Weights of a small image classifier: 6.28M parameters, held-out accuracy 83%.
Rows from block 2, named by matrix and row number. Rows with one number belong to one attention dimension. Each number is 128 + 24 x the weight over its row's rms, rounded and kept within 0 to 255. All counts start at 0. Numbers have three digits each.
# q: attention query, key and value (stacked) (model.blocks.2.attn.qkv.weight, 768x256, the q third), inputs 64-127
# k: attention query, key and value (stacked) (model.blocks.2.attn.qkv.weight, 768x256, the k third), inputs 64-127
q.53:133153154132126148121141161123139098144105154116128114142112097187113141147167071082127127113133114148117115114134087129085114124133111124121121179096148116161099144156101152108116169130150155
k.53:102109139131134097108121107111132127137162132120141104130108131112123136157181128174126178105115133130062158096077126124141179127148143128113141132152128082143090125124121138088159096116073106
q.54:142148090118116103124170118126124110141097102124099123157136134084148082097113170103165121100129147114136136109152102163127143107146130126115165131113111159159086138110131151130151149139148120
k.54:106124118165114144171101138149113105171142134121150117110123145074108085193122193135115163136063121139133170154094153118117094136136154135148169116083084129124135154136135178123147127142151111
q.55:130140128125145110109086123130117146118117141137119145127146120126159144124151168152108160083162106131133106130138146128153150151088105109106161088140108156144122114153117148178126116147164117
k.55:143124136136128130148130090112127156106105134108120124142145132166115172144174161139124121156118115157103133099114151144147106107128142115174122140132142120139144109151141102111165157166094133
q.56:133168122142131156136118086121129115130119115128131116095096094115120108124143166176087162163161100109179098115145155148174138105110148113134133099127168125119111130147120128118138124127147164
k.56:095128166091137126129115120134158135140163136111104100112141125120171104136184145142151134121124132144165161180113122132120100139098094136108139166142114114119133154127120129145135100144173108
q.57:183141124151105127114148145121134102077102155149138104125073135102087090125142086119154090103128176126132179139149084087092159148169138134076132143141166141087057096144133126109107111132137136
k.57:121119086129177123120109125131104126105159146108178158087132092113152112143181109146120136125113127135190123105165135088129166127135125163136180132110146130123146101128134140153150158132149161
q.58:143129145135156100117129139147138113164165096079107153130167143093122115111108119127136143153132150152125121142149145117106104141096097151118120113117124117119177115159099138162160165125146137
k.58:116145125086147130139090112127127157126118148117178093111188109120125134108142110101152124138146153116116127138160094117142081107140104135129099141133143183118112131150129104160116129166127135
q.59:089138107112162116087135112130139140145128183167138157110116099125109123103137137144166104113136130122199138105127141142158142147159117120126116085144125144148133128086097110134147122110112114
k.59:114126134142128109140144137138156113140134129126144108095126080112140102145129133129088090169061113104132113133129175070158116127113156141132123150134120115126129142089138143156098114120134131
q.60:098140132129150115152160134157117122107090115125115102163152137121102150070141105136117123101107149141135120095144142109163102147147120135107086112103132152165130120156146131133141144162133128
k.60:119173180138152132169102110138121159127123120110137112107140170128151121146122115116122092136124107134097101060151091158141119154107140133089118114159115097101126126131129134146128094153089088
q.61:121143103145127148142125113112097132121124143126164142121149129133136169143126138100136104153093142129135065093132100152120113097138131089135116111101133133110113149131119140160144133104121161
k.61:145120189106123115151139101157074171111149111152082159121177187096108144154131173122118108130126134070101112145127109161142112156135167118070118103144134107121118128162177146107086134106110159
q.62:145132068119149110136149132121136137115071145098120148130105109105154109130169112089127127093089139107119111113158126094157121093053103136138193094121146082162178134139127112130149139113127143
k.62:161134123075125093149163116117156131124131086083132147121130123144132133126160125159155092152136155154169149125172123133131110128161134124101153122122074121095124128131147146143146118122132112
q.63:126124108137137076180116130144141109129109148113153125105149130107136097173134138121134104165131108169111140102151141132123073119126157133157138169131093131141083118140115140128128160146127132
k.63:117134166139133090091151138142135144166141139116125157122139121095152114116144102154085105111137118134106137151132130107090133159129105128129123112160113133130114142087133118116138112113138120
q.64:164177149112156148111126116121161131074108151116146167102088077148139131119136135161108118178119090140123136167151124128139088128179132138136144125177142103114116128170101137081152166102134124
k.64:093102098129188151134114089139100141132142097115157090111073151154125125108092119124153131085137130112083137139167084120147115132090112123097119147074122084117111154104079116150115160137161141
q.65:138144148149108123120136120145147110097099138148112144100148120110142131143121118111100100125086123125129099086147110165096154137125113139088140112136116129126148122140110166140140107166101126
k.65:122120116127052139112096092125109134160141148111118148140142147119118091148164168065151137100143107106142152152155120075158128120066124142134106111169121138095099131136116098114113147101121128
q.66:119122108106177137090123126101099080124179117113115154122098139172154110131106169115129160122101117128120101076079102107181114112125103099133122119098126143137146123147155157119123095145110152
k.66:080142107138095139132180151166125106124114181090153084122109093114134140131145123143112131107160132095187093122134126125114081153077144080143132117124066128113137095107117116141143166083165086
q.67:101113143153134158125121141134111093108126143148149135108144149098120117139108157130154143157112100152153112072137141136145156089120142161114156112129117131184142148110108139133133090139108113
k.67:131089110107114135130099122146137087153101096116183094145138087140080162102136143130094118106115163154070112132174125126157128104170149088118163121160115149086062138139126110093172109136137092
q.68:122126116190113105151114102125094099077096092109141093108154115150159133143141111129144152098134104118099095149119144083091112122124083135090119166103146077122098141118110115155130089149127111
k.68:131135160137125138135106113125120122118145111116085107121113133117138125135156140141147110103078106139141148162119134115113136152164120114127089097071132114189127147175137121112124156106133112
q.69:138090165122132111125136122133158128155117150105134121150140117078096134119136145154097147114119105134157099077116155112151099133138113135118085135189121152161190123116109173130117143114121157
k.69:115160120101125132116118145120138182098161146160122146117143138182124139131138115152127123174093094160123130140169138124113136169098128117124144133095094126106093147150162082142085129140116143
q.70:119149175107151182147138142131141115110135138129137155117108156150142138151131112164114108111069065112059159110147145106115123104114143128135090104120133135128173135095164101143134151166174133
k.70:119118111124147170099151158129121114087114112116103151123138118126137107121138111167129160156174118157097086142131144110113108104125137103152138081111140113150157102149064121103090108109113108
q.71:124153174131122137133118096087164181158141128114154100144119128095136132152135122113131165135165135160121133161161115132105155152080097117127160084156126133147141151153161101115143126156148143
k.71:162170127181125109144138154100152124137123133139143111177132161146135141092082084154125143137161131141160124146123135113146096139089093145132115147104128126090109121159142143134119133114189153
q.72:119185165148103129137159116154110132135137175114135098166116086130161160161158134115114141135146110092082132131137108156144128120151153157096165109092123127145113143094134138084129179090138145
k.72:157125139138146141133091188152134138131111084145137126097098119160123116133120103109109142123104160108143128148157140113171114114119158105139144141167142170158167141140121138141136135127171116
q.73:105141114130148094085113105138131081125107173147129127145121141137138118120149124093141165178109133123121157126156135106146158130104110105119105169122097156149125120152119092137148134107108090
k.73:084146137117094107156128131136146149136128163095168143139140147131092118147120136136127117081132106120154087103089106137183147069137138128122116106134124103152120078134164136122138130136104120
q.74:140138126098118086137134107144162125130155105135118122119129114119137117056099105181107139122167140157143105078137134141124132142144143146116099117176145120164079116113118177089158132156120103
k.74:177071111149128130128157095111119111153105131088163102119128105115137121113113098123082151137109125130132117098133100119095146106128129116115122157124134145156119127153111079145143164138143196
q.75:120122137095170146133080121118095120094123140128140121105111111118119092135146147112136142108129141167182182149137096147128109144118112162157117138162081115140136111145134123154120067142176101
k.75:158139149118132090148174124145147132151146130132188096141093130090113144116174104102099186146141125122122114150085150129127143097146117144111059112133160133160115119141103170134141159120132125
q.76:151094129142167113131133142125135126126147148097158160121154133155158116150135099130119123155132104144100140127155123131099112114121097088127075117139123125114165157099140134148112119158145128
k.76:158154157083149145081138148167114116115132175164126110167114073100145090146098066121134122142130123127165152139129166161121113131113104138084133122125117096144112164153082145094194131104133122
q.77:108112157138090093171088168129086120116096162111124152103099138110143111122148112145100133095100093120101132116147124115115128128116104141117124163128121100124118131158123145101121104121132147
k.77:106145117101106132075174168124099124143097135149143132131097141127134125110089103113143166117125155129090114102179135142159126078151126165176128148110148142118101154126147118136122096078187133
q.78:118078104119133107124130125113112125155141162122142160112129154082117100090120116113168107143112182148137096101077138119138132114188140104130137113118153110133088097104116121091128149139100119
k.78:126127129112154108146118105083129089099062142123123147162178131149090165162150161117077116122112104115116109109142081131126145131148106114107136076135080116124154151140120051143142165161136104
q.79:103070112146142111131101073134108108114131104107104132130102122168172176133112162120129126110139098113114180111124135121122136105163122087128102099090109110150129076117164151154135161129120173
k.79:155118129093146149093171136130158134132164148102111118114156123137172070110088147150096140140139126183124065141144109156135134132127139067137133111114135149133160100109141157130096119134148131
q.80:142070162137151110167147081151154124124146120075125146163161117117130149103156135129096162081086128140101094107155118151161109109161152113104129148121114093125137137143145156152171138137122138
k.80:139097111117109149099123138150127120111141128111117173102131097118097097170091096097127124084117130152124122139100096160105129104097150127098185155104142105136125101151107141141140132165139163
q.81:128088129124094112127098137102138189132107133145113117093137110098145135121117167095117125130103141116196123100180165133143143099159136155147139129098130124185155141097090101150144150100143118
k.81:124133133115134134164085151169102149125128083105087104122140156099152114134132122145129152152129119134120128125116114137164092137124138150144124138118105149116165096104146120105165103153116139
q.82:103105097101149141166123106110166152150139105143132148166128082090109157122113130129118143168121108148108088129128132160159114152125119089149116141131126111157106128137122181104161103149141127
k.82:139073139116117138123091128173152143135113181118135157112087131213114120135132123100119125112120124075110146109146102156127139073117145123122100143130107089105123138125141156177138122125111157
q.83:094101161111069111138155163129145088144136135136116144127094112144095142090094141127143132096125161148117148133162161121106131150136138130103151166148112130142166096154140089121112092134121149
k.83:151127142125101126147101134104166099115090098133120134141147133081139141125131150126131150142109125126092105118117129143130155192161146148119144161100127124131109117079148167119145114127099090
q.84:103137161075146128123172140116113121119076145162085149145132176098092143161124159132148111120167130114117137153135113106131149094140133143156153088126135134103125147133061145119112115141145131
k.84:140141101178134108149104125118137169122140145171132130091135099150192137142130124115144140132165134107128145132155120119135116128134079161120110150107137152087121126129136144116111146167147161
q.85:144150185146154172134112159161156121138134160137129123120086158149105127133125135152176138140112126087080106151143088087128160096097105152142111125104135104086143134098167140107167145103136096
k.85:093121094164131147112127193120157107093155120120100136135121133097149116088104109098187134133136150131117121130174086135162150163085148160104119134169109109129122119119105126143082086116099112
q.86:121151151091104147142097146160161091157127136126131146104104163149067101117120120144137149117087163130124118141081153142170124102110142141120125174096134157094096101119140145160119076154104141
k.86:145126096143120098141152092129131129101118141124138109190129165100122116154169097101127094099133139148133090121117158118120145173109121136160182139127133148170142122102113102132144135103133116
q.87:098109102146104162157085122129112100127068121099146093067136103118104099096125129107122121131055136158125124098147130055171101152092125144139139120136155105118142165101074118119144139178124146
k.87:121155137112127135109117109155129114138094128156136155129120119135124125117132091092137121135154109146167132088118087099146124097130166153107131106112083133125140111145154119144137134149106157
q.88:149163061104127110127145134149100099109141146130148132164119094148100134122112114090132134150150131168095170123127145139153149127119135157097130124132124122141118112112117125119122124106148101
k.88:123141134165116149176117138157160113157111119138103114143177175118148124104105108118115096170091146170161158138106111144120131173137132154142143095098106152112137148115123167160112085131125122
q.89:160142114158104143148134116137121140072126136142161126113143138135124130127121082138134091112080092144145158112109154121120162109154147098137114142128124081159208113125125126145138119106126148
k.89:084113166129125158159130112127103165140120124135102121097112148108101112129121103125115119072073160152114128151157148165112119131118157134127160171138110121151134134105139158159157124096119145
q.90:130156106134082095095107137154110113171123119098132136108106125135117129154134134117114155141151172150118145163138139089110129096153144118122106142130143124152103141099143123095153122123147154
k.90:121128097131165167112076169122131082132135118143167129141100135147114158106126091152133137113152121135167103131113146156099085157103164121114137156110122143112136118111151137123145146121101116
q.91:130170120151181104134121139133119127115131152124123100125092109110130152127159093163161110155136135153120143142117138146096127170124162147129119116161133138134118112168123109142108088163112112
k.91:137165152133185119079111111131117106100136071134118109155153130129164128139127090125122128141135143162088099118128122137130151113165130118131100153135086117131132083165107090122142139165163114
q.92:091150111170087084144123127134083093117137107146106152176179102122152109123141095122144148129153070151124165092100126152143126133111167147099145121122118133172137169158092130088095146144129101
k.92:105121121104119121110123153098094133144122120118132157132157122127141131086117151164119134173156114129128110058151128103139127102136110149161144126140138147156129091130129191197153139097122098
q.93:145140133098104106144105123151129164133181095098153122081144143171130139109155155112135116136165153110144142101187119111097075137134103122146164092127134130119124129122112158095100131158132128
k.93:140125073149139173122124151120139155155118117083129128159087112121142132096152148106096089131095121131148159088087141102136170101090114137133083155151139138148128153123126098138124147112125155
q.94:126118143154103134094140143129109134143118110137105102113110123115112148150129115101125166100092099129087126138117164096098183144115121161107106124071144121117111113126128135156134128135150111
k.94:125118120105094129123146137133131140137118125141142156114192191100168143126113169132091139098110102132155155133149166148112196085154177137111138174113136113105106120116109121106157129124166133
q.95:124130106161114144116131126122135122117149123127172157165118101142155158124129130072147136115162081099191151155150121101135142104126132113093105156120102119145104157096156118144102132130140133
k.95:126173121121138126142150116096122130128159124120089122139140125111100119075127142142114108141150144125142139125120162118145137100106183142157113131124167083168089139164120132176112129102130124
q.96:109107122124122120114085114157094138117151118110122136071131148121117130101116132128115113132154086151109171179102139149190145109165170146070134151113164114117173112101136096138129117149071136
k.96:134120103159101159126169168128122157100121116152103145134117127094125181113134123159103098127163096159138134086123168134143137125150160185140121142127128138116149068123135151118122127109097129
q.97:113167142079128134132115105109102145159152079102158095109139141149108164133136106124172137100088114124157151137137139151126122154136148130141122154126094167107172126108089157125086131151102125
k.97:158157081158139141129112144094120111151089159170075112135124122142122130105116157186127130129151059115124077123197138141112166140117132175100122115130119115129132165150136138140153134146135124
q.98:126122126141119106121146138153131098126127114151123118136141128109129109106154108165138130119152109096143086120114142104152106139049158100119151122162126155122093141161112134145114119126154125
k.98:111091197139124175158129154132122087140111113127112120120117145138116117142111126130176158151094125187108164139144128178129108119105126141121117163117143130124122157194137094142146141109152140
q.99:155155168111133132134121152150137150136127156173132104159129121133147135178134187077145146132139095112107128118081110147119109100126157142103139118168145124102118114126139087137126165147188204
k.99:120103084095112162136127116133108077127132157116139122087138148172166105115119153167105125120131152145147160105145105184139117093143092118153146130104105113119180150129135107142165069151129088
q.100:150066139115143175112125120160135130075160185139123142179103147136136128122105129149148124113087137112107145136129126165128155129126130089139140090155118149102120119120101125125124131099116163
k.100:153151111138130106154133108108084120117089118101121154146113101146130141134129094118164137139174146070134137096143179147171123169091161123136132149157125175122118153137100106115164093159113118
q.101:132146137096135135094147108125073137153125097089074154135095158089112119132122140109114091135130130072123073151137142138128127134136139116166122121140132115139162172117100118090107086117122138
k.101:128112100160105141142120155149133118138148102146129111150127143143104128169161123126107156103097099137104114141116109129141121126113149107155110117119130105130169113140158130124161122109094118
q.102:099065117142113116117128190187060116135166096135134093116125144106121154091115117118174148125117126191143135154155132128095157149109091158129086133141117125141110159125169168110142131145171093
k.102:126159139130149122101122130082130167109150164098112109082118158089143131125121102107149137156145115136103161114065119118144146111104087135108065176158155105144099123115141159188118156132143137
q.103:121140137134143138121105136077112165154126116113090104094119151105177114130110120152140134148095142148120100114141131127161124124141102144150121158106106084093150131104141108091149126161101101
k.103:161124135110151140119165101123072111152124135104122097177131122094111122126133141113120115160100135140161099105096078143128125143112129130103130099159119118106134127109139154124123152106103091
q.104:155110128140128141143138103117113142093155129185120149124090157141141173143106099141137084121110092125152083141134143121124096107132119143080140161115076160122142140110130160119138131106124097
k.104:137129119091125119131114146155109156147113115117102118141130104102149148124122130101109140124111158110180139172158109104086087152151115131144110135117157078153132118100128137115135119123139127
q.105:150137148128154116111138168124165125120122144129159125123202158100077115138090150096161139113164136110146160090158109110115110125114135087144178142071117151206122136160132136129141123113087122
k.105:106121133133122124135167178159118123100163093156175100135136131124132126133152118085163141073154100133137087151163127125145137081144130095157140087145160083118139108170135150135098164083164126
q.106:131095098129168136143134157112142103113158185155139133143122110126129079117105135113097153122140146119141116130113105142115114098074134161176155153101099081108165129164123125152137098121150124
k.106:119092124098153090168086123137157120139152107122126135136132149137070169134108124128151108151112135139102162116119096105150118149131122129140145138154139148131121133147115113114114105133156148
q.107:153161117130154105089113133169190110183173084122136101165114123167172109104130156138117128120123090147079146105122131129156117140088114120128109145122116125100147148115135140142159109132128161
k.107:110123120120151062103107131172093111147113106127125160126118155162117100079104129127098174142126165131113142116128137139137119167139076099152136131128159113077146133122079127092141154130185150
q.108:126121093115133119136117093120140132108120116131141110115136114158113133128110133106121119122128111143100091101148137128113126102105161126139150111146162117181151118139099135131099075113144108
k.108:173108092133132100112131088127138113109095126133137176156103102136142100129150130120160107112080174110142132153172097113135165086146176114134138086125142148134154092106100136140113131126113090
q.109:140144174114147109124140121100110139151125153104108138124132145178140107152134149095117144146152138138106129169126120104137133167119155154142087142118161128138150152137156109178128160136158161
k.109:121127119123139145132108113113117125094096113133162107125115072147088184122130139163098070118141136170135151153147121127159194145150109138136117115149109115164111155139157144123151129112153159
q.110:111144148095147122166188142148099133147122142110130112109127143097147114128111124129142150150098150162124082113115133119096122116100131145134110157130129108118129153096089101127169098150120142
k.110:133114097082123105146130141082135127170137165147105139151152147160163137131132165101128106082127134139108109122139164157142139160123147155095149142137096076105117170127194111156144090134111179
q.111:128147102128075144118107144072123137154128102111110147106145111178137094120149164082146160163122119109130132113147092139155082162142161130173124155122131102164144100120105096169086137146113129
k.111:108166124147134117120121114113124111175141103153122106169113145099116209115153100183134138130110134138137120130131109120176115121139115105147119102207147142109145134107111109092127129147091106
q.112:150157110162162091108105159105111101120141104119100151120135092116156149110122155130098119146139128111104146148151120178076150089110143127118125107144134159137147145130144163114144117120123158
k.112:140140146145151129118180138122174126101154094105152153145100128122151138094107105119103111158160139106123157130120154149177184107069154126130126079110151142123123166144070113125082155145139077
q.113:104106110129081182153144115102119128114136137149131181157177155113127128092088103130100117130077134095135111119178170148145135131158163172123151124140125116094120123137111124120104143140133075
k.113:145128090178107173120122113131158070085129143116111097122139161159135127088157105170129106120128106110112152124124120124112106140118085145124148162097161137144126110142123127170141143131094158
q.114:097123152148121138108139151116164158145135134110106167098147116133101140136114162140115133124079146135129126137161107119105101126096082088136124115102111166112137124098113145128127133143109111
k.114:106157108088132157088089154146130139106130161145129078105101113130130106164130112122129117147132162120082108140126138100145112125140141126114104099151161092132148120139114126132132131108134150
q.115:105128132108144114129151121086098148139123147152111150140104145093110140100174100144083082171104105169137140105134183106116126130137122182172132128161106148137104107096127132164129116164125122
k.115:119132108090115176142132108125118137080113136105135121113144084145126134106145099106131178131092123119107103151131135128137186077155122106088132091165123117117106107097109130125111108129150142
q.116:115142156117123147151113105130088137095155104132153154130122136104109079132145138130148147119124173120119106136082103140150104127137092134120105144132153164131150153159133080114131117130171112
k.116:104137132156140126082124167135123115156113137131087119105163121146134146124134114138107120157135122133176106132092160137121121152134092099144110144136145115115167114114129108114134107151137180
q.117:129140097159115175124117118147149104134138158118153141146109095157095050081119128143152164161129110088149106073137111078142142132131143150132103097132123143090168136106110083141123159143139143
k.117:148126126130153137109148132119135157107136142168091109088125159120129143137168138135120133120129128114102123104136107118106109158121130115136153130133192144150122116142146123177091102140125132
q.118:133152153163155116131101138141089131182127141165145120147172107123078103103130146162130127149135116113125132095136114128109116125183141140140114137115138090148093097128150115124193129120079148
k.118:125125089142149113142152160166131161158150155149133146109116154118172205181121132130119100116141131132122079133109112109153161101108094104109156100162099141122123120117122084178104152094131090
q.119:158155143129148120123117106144076181122136116133096141112112145135148148193139128089150055113135149130095127135140125096117110117179122159074126175113112108155137143088072114182138087111124100
k.119:129192116121127120144132118103124120139137123101148094156075113116108121123120144119052154122143117121166126122141152135102113130126169141133103102182101129116166103109144149097115130146101158
q.120:073121084164123105143132170090161115133154119169110135098097135115133153111147091104112144081162132132129117153083085091150122157096142139172135118136172136116145107082174153113111177165170142
k.120:103132144137113157125092146103148125109128160072158160121152117109118162112121126087162125137089128132123167105137133118131124152113068144139096097145109149130170120103156107167129095125138124
q.121:140139165156167107115132167124132134117070136072133109100120111109134133103105144130178198125129135134088114098106140135161134135112076090143129105107105153133167115157187107142125137131134097
k.121:126085147152121095151160138152131156121100149124121150162116114102117090119093162135110136168192121138167121118146134134104150097142108103165179110157088058124163103088131105144104141103173149
q.122:174115109128130167135148124145138116120107126104126085140161138108137110159128178115112128128178135093128138071089105168115114135080142140116170137154115096114087097123121155163111133133163143
k.122:144094114149125128202170128113141113080106171119132139132106131172101180119118155129157100143093151124119123145179109162119106105162079119152124114138142150146106171091104118138125119210103126
q.123:137122122097108174121132111114186122097098124106141172085111124181127136103097152128097116166117119137153144126134141119121077108112131103133087104146115160101109122113155147125080095139159125
k.123:159102092074091147121131125143146119124156100154150143156146125160150113088102147138131152149131169135136153162140107124134113138130143103127158158116136122118138137122112113086132091090144110
q.124:151111133099157150157107100156129123125117121133154136193101130107138150134097141118093107155141137074140150201139112181117141140139114155126098171090138095089120176115185133144119115159114160
k.124:105147135109161095119099136161130134165152103119146097111161155084115169141120112103074093133144116150104154098104148090165145125113144116119099107150133139108094117134158085120118122091115111
q.125:141089171161155108145124128135144149122176119115100115124098126114150150151154133132143108130129151126134147090136111171169133174135120116136128110176159160132140086144110157140122106146109145
k.125:087131126134171095149083151144128145087093138099120137147147141133106099135138129168141172132093150108125123133141159118108148120113090124128107123105144175136120147154138136118132109134089122
q.126:155159110118127076138115142106141146087153155146127138153124141103121138070124131135124103127168104113148146112119111112121142161186151147148148164126110151123089086135119131120172149136131130
k.126:154151124143120150180117162087115181097181137104177184120109154127154148074132154120111114126098157104144155135112155128101099137118140129124138062110134112157156099093121114158142139120135122
q.127:117102115135128155132152155159142112097137123141116167138133108129121088139130137153132155121151107099142157150144145123104127134141121096105134106149129140128122128118122130142114108112149113
k.127:107130154112139192117115113132136107103113119094172108123149110148130137151156113159113104121155148111122147148146075073099138099123176112084163103137106108136139079099077133116129115114131147
q.128:081110133132121097155159153103156131136140130099108136086102107147108127148145146089105147141142077086153134138119116103116139126137131123112129132131160161159116098114157090103132122136109127
k.128:115122150155147161146124118131117137165135189090127129117126144157114137152133098061146126117156146083117118154147115144141140138122124108106097127107132093144133151089126130124104112126120131
q.129:135115155146135122104119144145086127139123130132168136090112084121164146106122157168186126098117156162150117128082133108097131132123160112125166104109130140141161165145200099133125117122127123
k.129:106146110152132183117162114140139120115104154079127126106115138089120147081161111116128127141118158095129155127168102144145101147104110118171147146176087143162155084115141142161138145114106096
q.130:135130129117133121123157135126104135140104139174176116145172118104138114091118085131103097142139107114059144112140178125154132170140088142117111127160147121136130134120128135116096097144142127
k.130:150105087128126155088148113124160161181133114134132128190106133130121127103125133147091148102101088159103102094112127173126154102140140119157129146140131150110126170120146120124081058091129162
q.131:133087095064122175140140126130098095126100115124151098173105119101091116066169160128120138135117124090143091101143122118116117142145120133133112142127104107203152134092149136111138116127118135
k.131:128127153157125150086105086173152120143091109119104096114188082117120133130109123091182153074163113135133141139107130104119124123108144124080150128127142125125108147111105142133080087163070117
q.132:138179128121129126166133103107098182154122118113070094107125137121106166155125125126132134158117126151115129169131118117150121163149164075170161094174114089126147098140131104143121158122125083
k.132:121110182137144071120117111123131114096082128134141132113128141119092130121134126112166112122123148144121121128131139084103132121106158134112155136103123141119119157159121120126174111146121113
q.133:126108118128115140094097144137170168148105144108144104136096124149114119163136094103071107086164089150094121150147086093123118146101150158108087114159124119069147119140147102124108152129128141
k.133:110106105121144138130115100096107134105096090103143098127101087141131165120128123155137139128108123096102139145120093098106108082153118171108138154095078128092136133154149132162131156160105130
q.134:135140106080120096090136077145111134075119144134156117092123093120154108110113153117116123129165142139144166182151122132130111130137149130130163156131170094118114129127075096157112117130134113
k.134:153152154152133144143153121153154149148144111142134141099123141135137134138156125122102140162151103157111117127139152109115120157104103120134087179162112168127155112103111175127115139150170166
q.135:127167168133117118131135132103153127110097074128167141139141117104139097115132117132133156096140129158139083094157128108131104117173137076082122107141117118097138133099128124109135110110154115
k.135:143135134120145155148096113124143123115130179093127115099113136118133138098112140138095104147113156144109088122112178137110128122149091142194115132126143102125146127136095142145126110123114121
q.136:153105138087135102124143120154158130159121164122115120139073114106112128169105123144157135128145157166088144162128153138120109110115059130140123128086154139116091106106159130090130114141123150
k.136:147077137121144130122103119157139108186096127093157139106108171142136104131135092133128127076146126110114096149151162119163124093119109139149136203112143124150093141094139128111124156108156091
q.137:105135150122101133136149095113122130132098117073082129163090110129165148128136132100107159117117075114119188148144137113163136126191137130162155168095108122139114115165132136162116112163158117
k.137:137111149109127154110134112081041116140155119079083120086084112087125130167142105109167131091135126145135109142185118129133130157103143170117129114139137118119181107156120138121133144149095182
q.138:160128128159137133158187152146085102108115112137118096101141110169152139161099129134103070094146135153139103157151093159111135087162120131109135122171138107113123143125164143163097107151110132
k.138:089102130130141129154159136118126093153152096136141135091137090098129105072100150104078107159111140097127166120128129144121113128115143142148144139125169112136153112146154124140101130141133185
q.139:152120115123153085143131123125132143124097091107141096144136156128146116122121110136080124101125150143099113149110159082106148116131134159134110098104086168159135156120112143130141106130137118
k.139:094098122133121123101099140111054112136132143109083099108102092095124115132096118140115157150172105112181096118130102193154107112148140116107150171189102148141147096137120113055091098146181099
q.140:152120110180167160145151121127172116180109130145116122096114133123137116124151099135169157128125168117082124133128136150140096108126114108171107133124116099166152175147162103142139142113126136
k.140:111125142147135134134098119092107106110136090137130132103119118100131119113110136114127137141125137103111119114118197091142131131115143147143160152105127159170150141104117097138141125140145125
q.141:140189090153109137130098081120145151138102090136130179118089107165153120146113133156124149157136100116116094111138138129134102133080104106105148165116150120092109143119130124165133119100148148
k.141:151118104138129099143076165158148118131126175139139099127128132125071092125118111162129061107102114142137125087120133146142148098155105102083127141158133076120163120110128090085159153124133142
q.142:112137119133154099075131124147152161139139132132130127160098144127064135116110143126142144115112116141112095156105154119127112122131117107136128137145174120099154122149139096113107115089112139
k.142:156114157138116154138122124108125149101148142101138164183159152134174108138110162115110110118164142172139141135102120127126118123153145161145119133062118114128117125124121123107182130187151127
q.143:139150131084095164132104160131123140135074107143099157168106141164124137141102172142166111098138131139120078129099104110132119126149137118103138119086130136139109135137127094135129073153154164
k.143:146114096116158109146128150081171124144083090131173089127154158158117095140139131182158115126098102119120100119122174160123161121123126160143117146161114094094141117112173126128123123104123136
q.144:106145158119138109150114148116126128143137084123109170096148145120097135189170130144148135123141148121118095102153156128105111136140114141142102136137147096129095118078112119110127132149162131
k.144:148142114149142130100139137139090099126131150170111143107160115136174117141144096153145148141099126133090100090122135141128155150095089129171116122147163134149140132142164133122146157060123169
q.145:096145132149130175136157145112131096115130114133141119149083133154174170130126122181109131144154120107138131089114173149118148100134102140127129090118131143136147117139095064070120090138144139
k.145:137154098128133169127129142132139196144155115125105154147125181130155134140112146119133125157133133109121126109169073141109111163111119156141155118113091108102128081161131100131129154106120107
q.146:090098138125128137132159122153101117108111118115130089131146155156106107108138142138144148055085128111148145122137138134118106111104108133123106151155142130106128112136121114095145114100098114
k.146:164118102153131109168145137108172117141119105080147129116128091140109115120128133144090096140149145163135109156146122125085113152152142091152083151140121136108111130153133153165127118093121164
q.147:132140072128141099144116151087129108115112090123138119149111158141181144108103122141088120162109125129138121120119139108161150115113157133126124123142093134159153090140158095083139099174131067
k.147:116196118137156154094099099159113168174099129163120120074085124107128152158109156129139155154121091141103108132106111163125122174147102153142143098153162149135129082141150145148120136142125115
q.148:113136135152121182116135157129118146127143133108128150099153149164152135154112148122122153103141132126127096198122155140075113146158127117109149142104141105099120089134176077121132115110148159
k.148:129067118119122140096112169111138116179135110123119122094129109139145144164109117140126115153115138122099154155114110150141135155142191146110104127105120162146123150103105117166115129121089126
q.149:149115113172147109109133145125144120138117138087120105126122155111122133108154088142164135116114130167133130119123117117117154135112128120165142130099109092194152113127125097167137085141154107
k.149:135127096120086130125162144080118127129123088089139154117109128124118092154089088117143097149143161127151144121136138105117089165173099093129120159138106113095147103156149169131064160123105141
q.150:143146112146138123131143107102084115160090142120126134109127102127138107145183092144124121142116126135108127127112100115103098126133088131133140138118110142140106141074131184147122058137129137
k.150:118114146106104149138153124137142140084094105135111083155125169109175100169139101115097141116092112161152151146140143135181175116116119139137097119112125124142163143186112100094127172087116186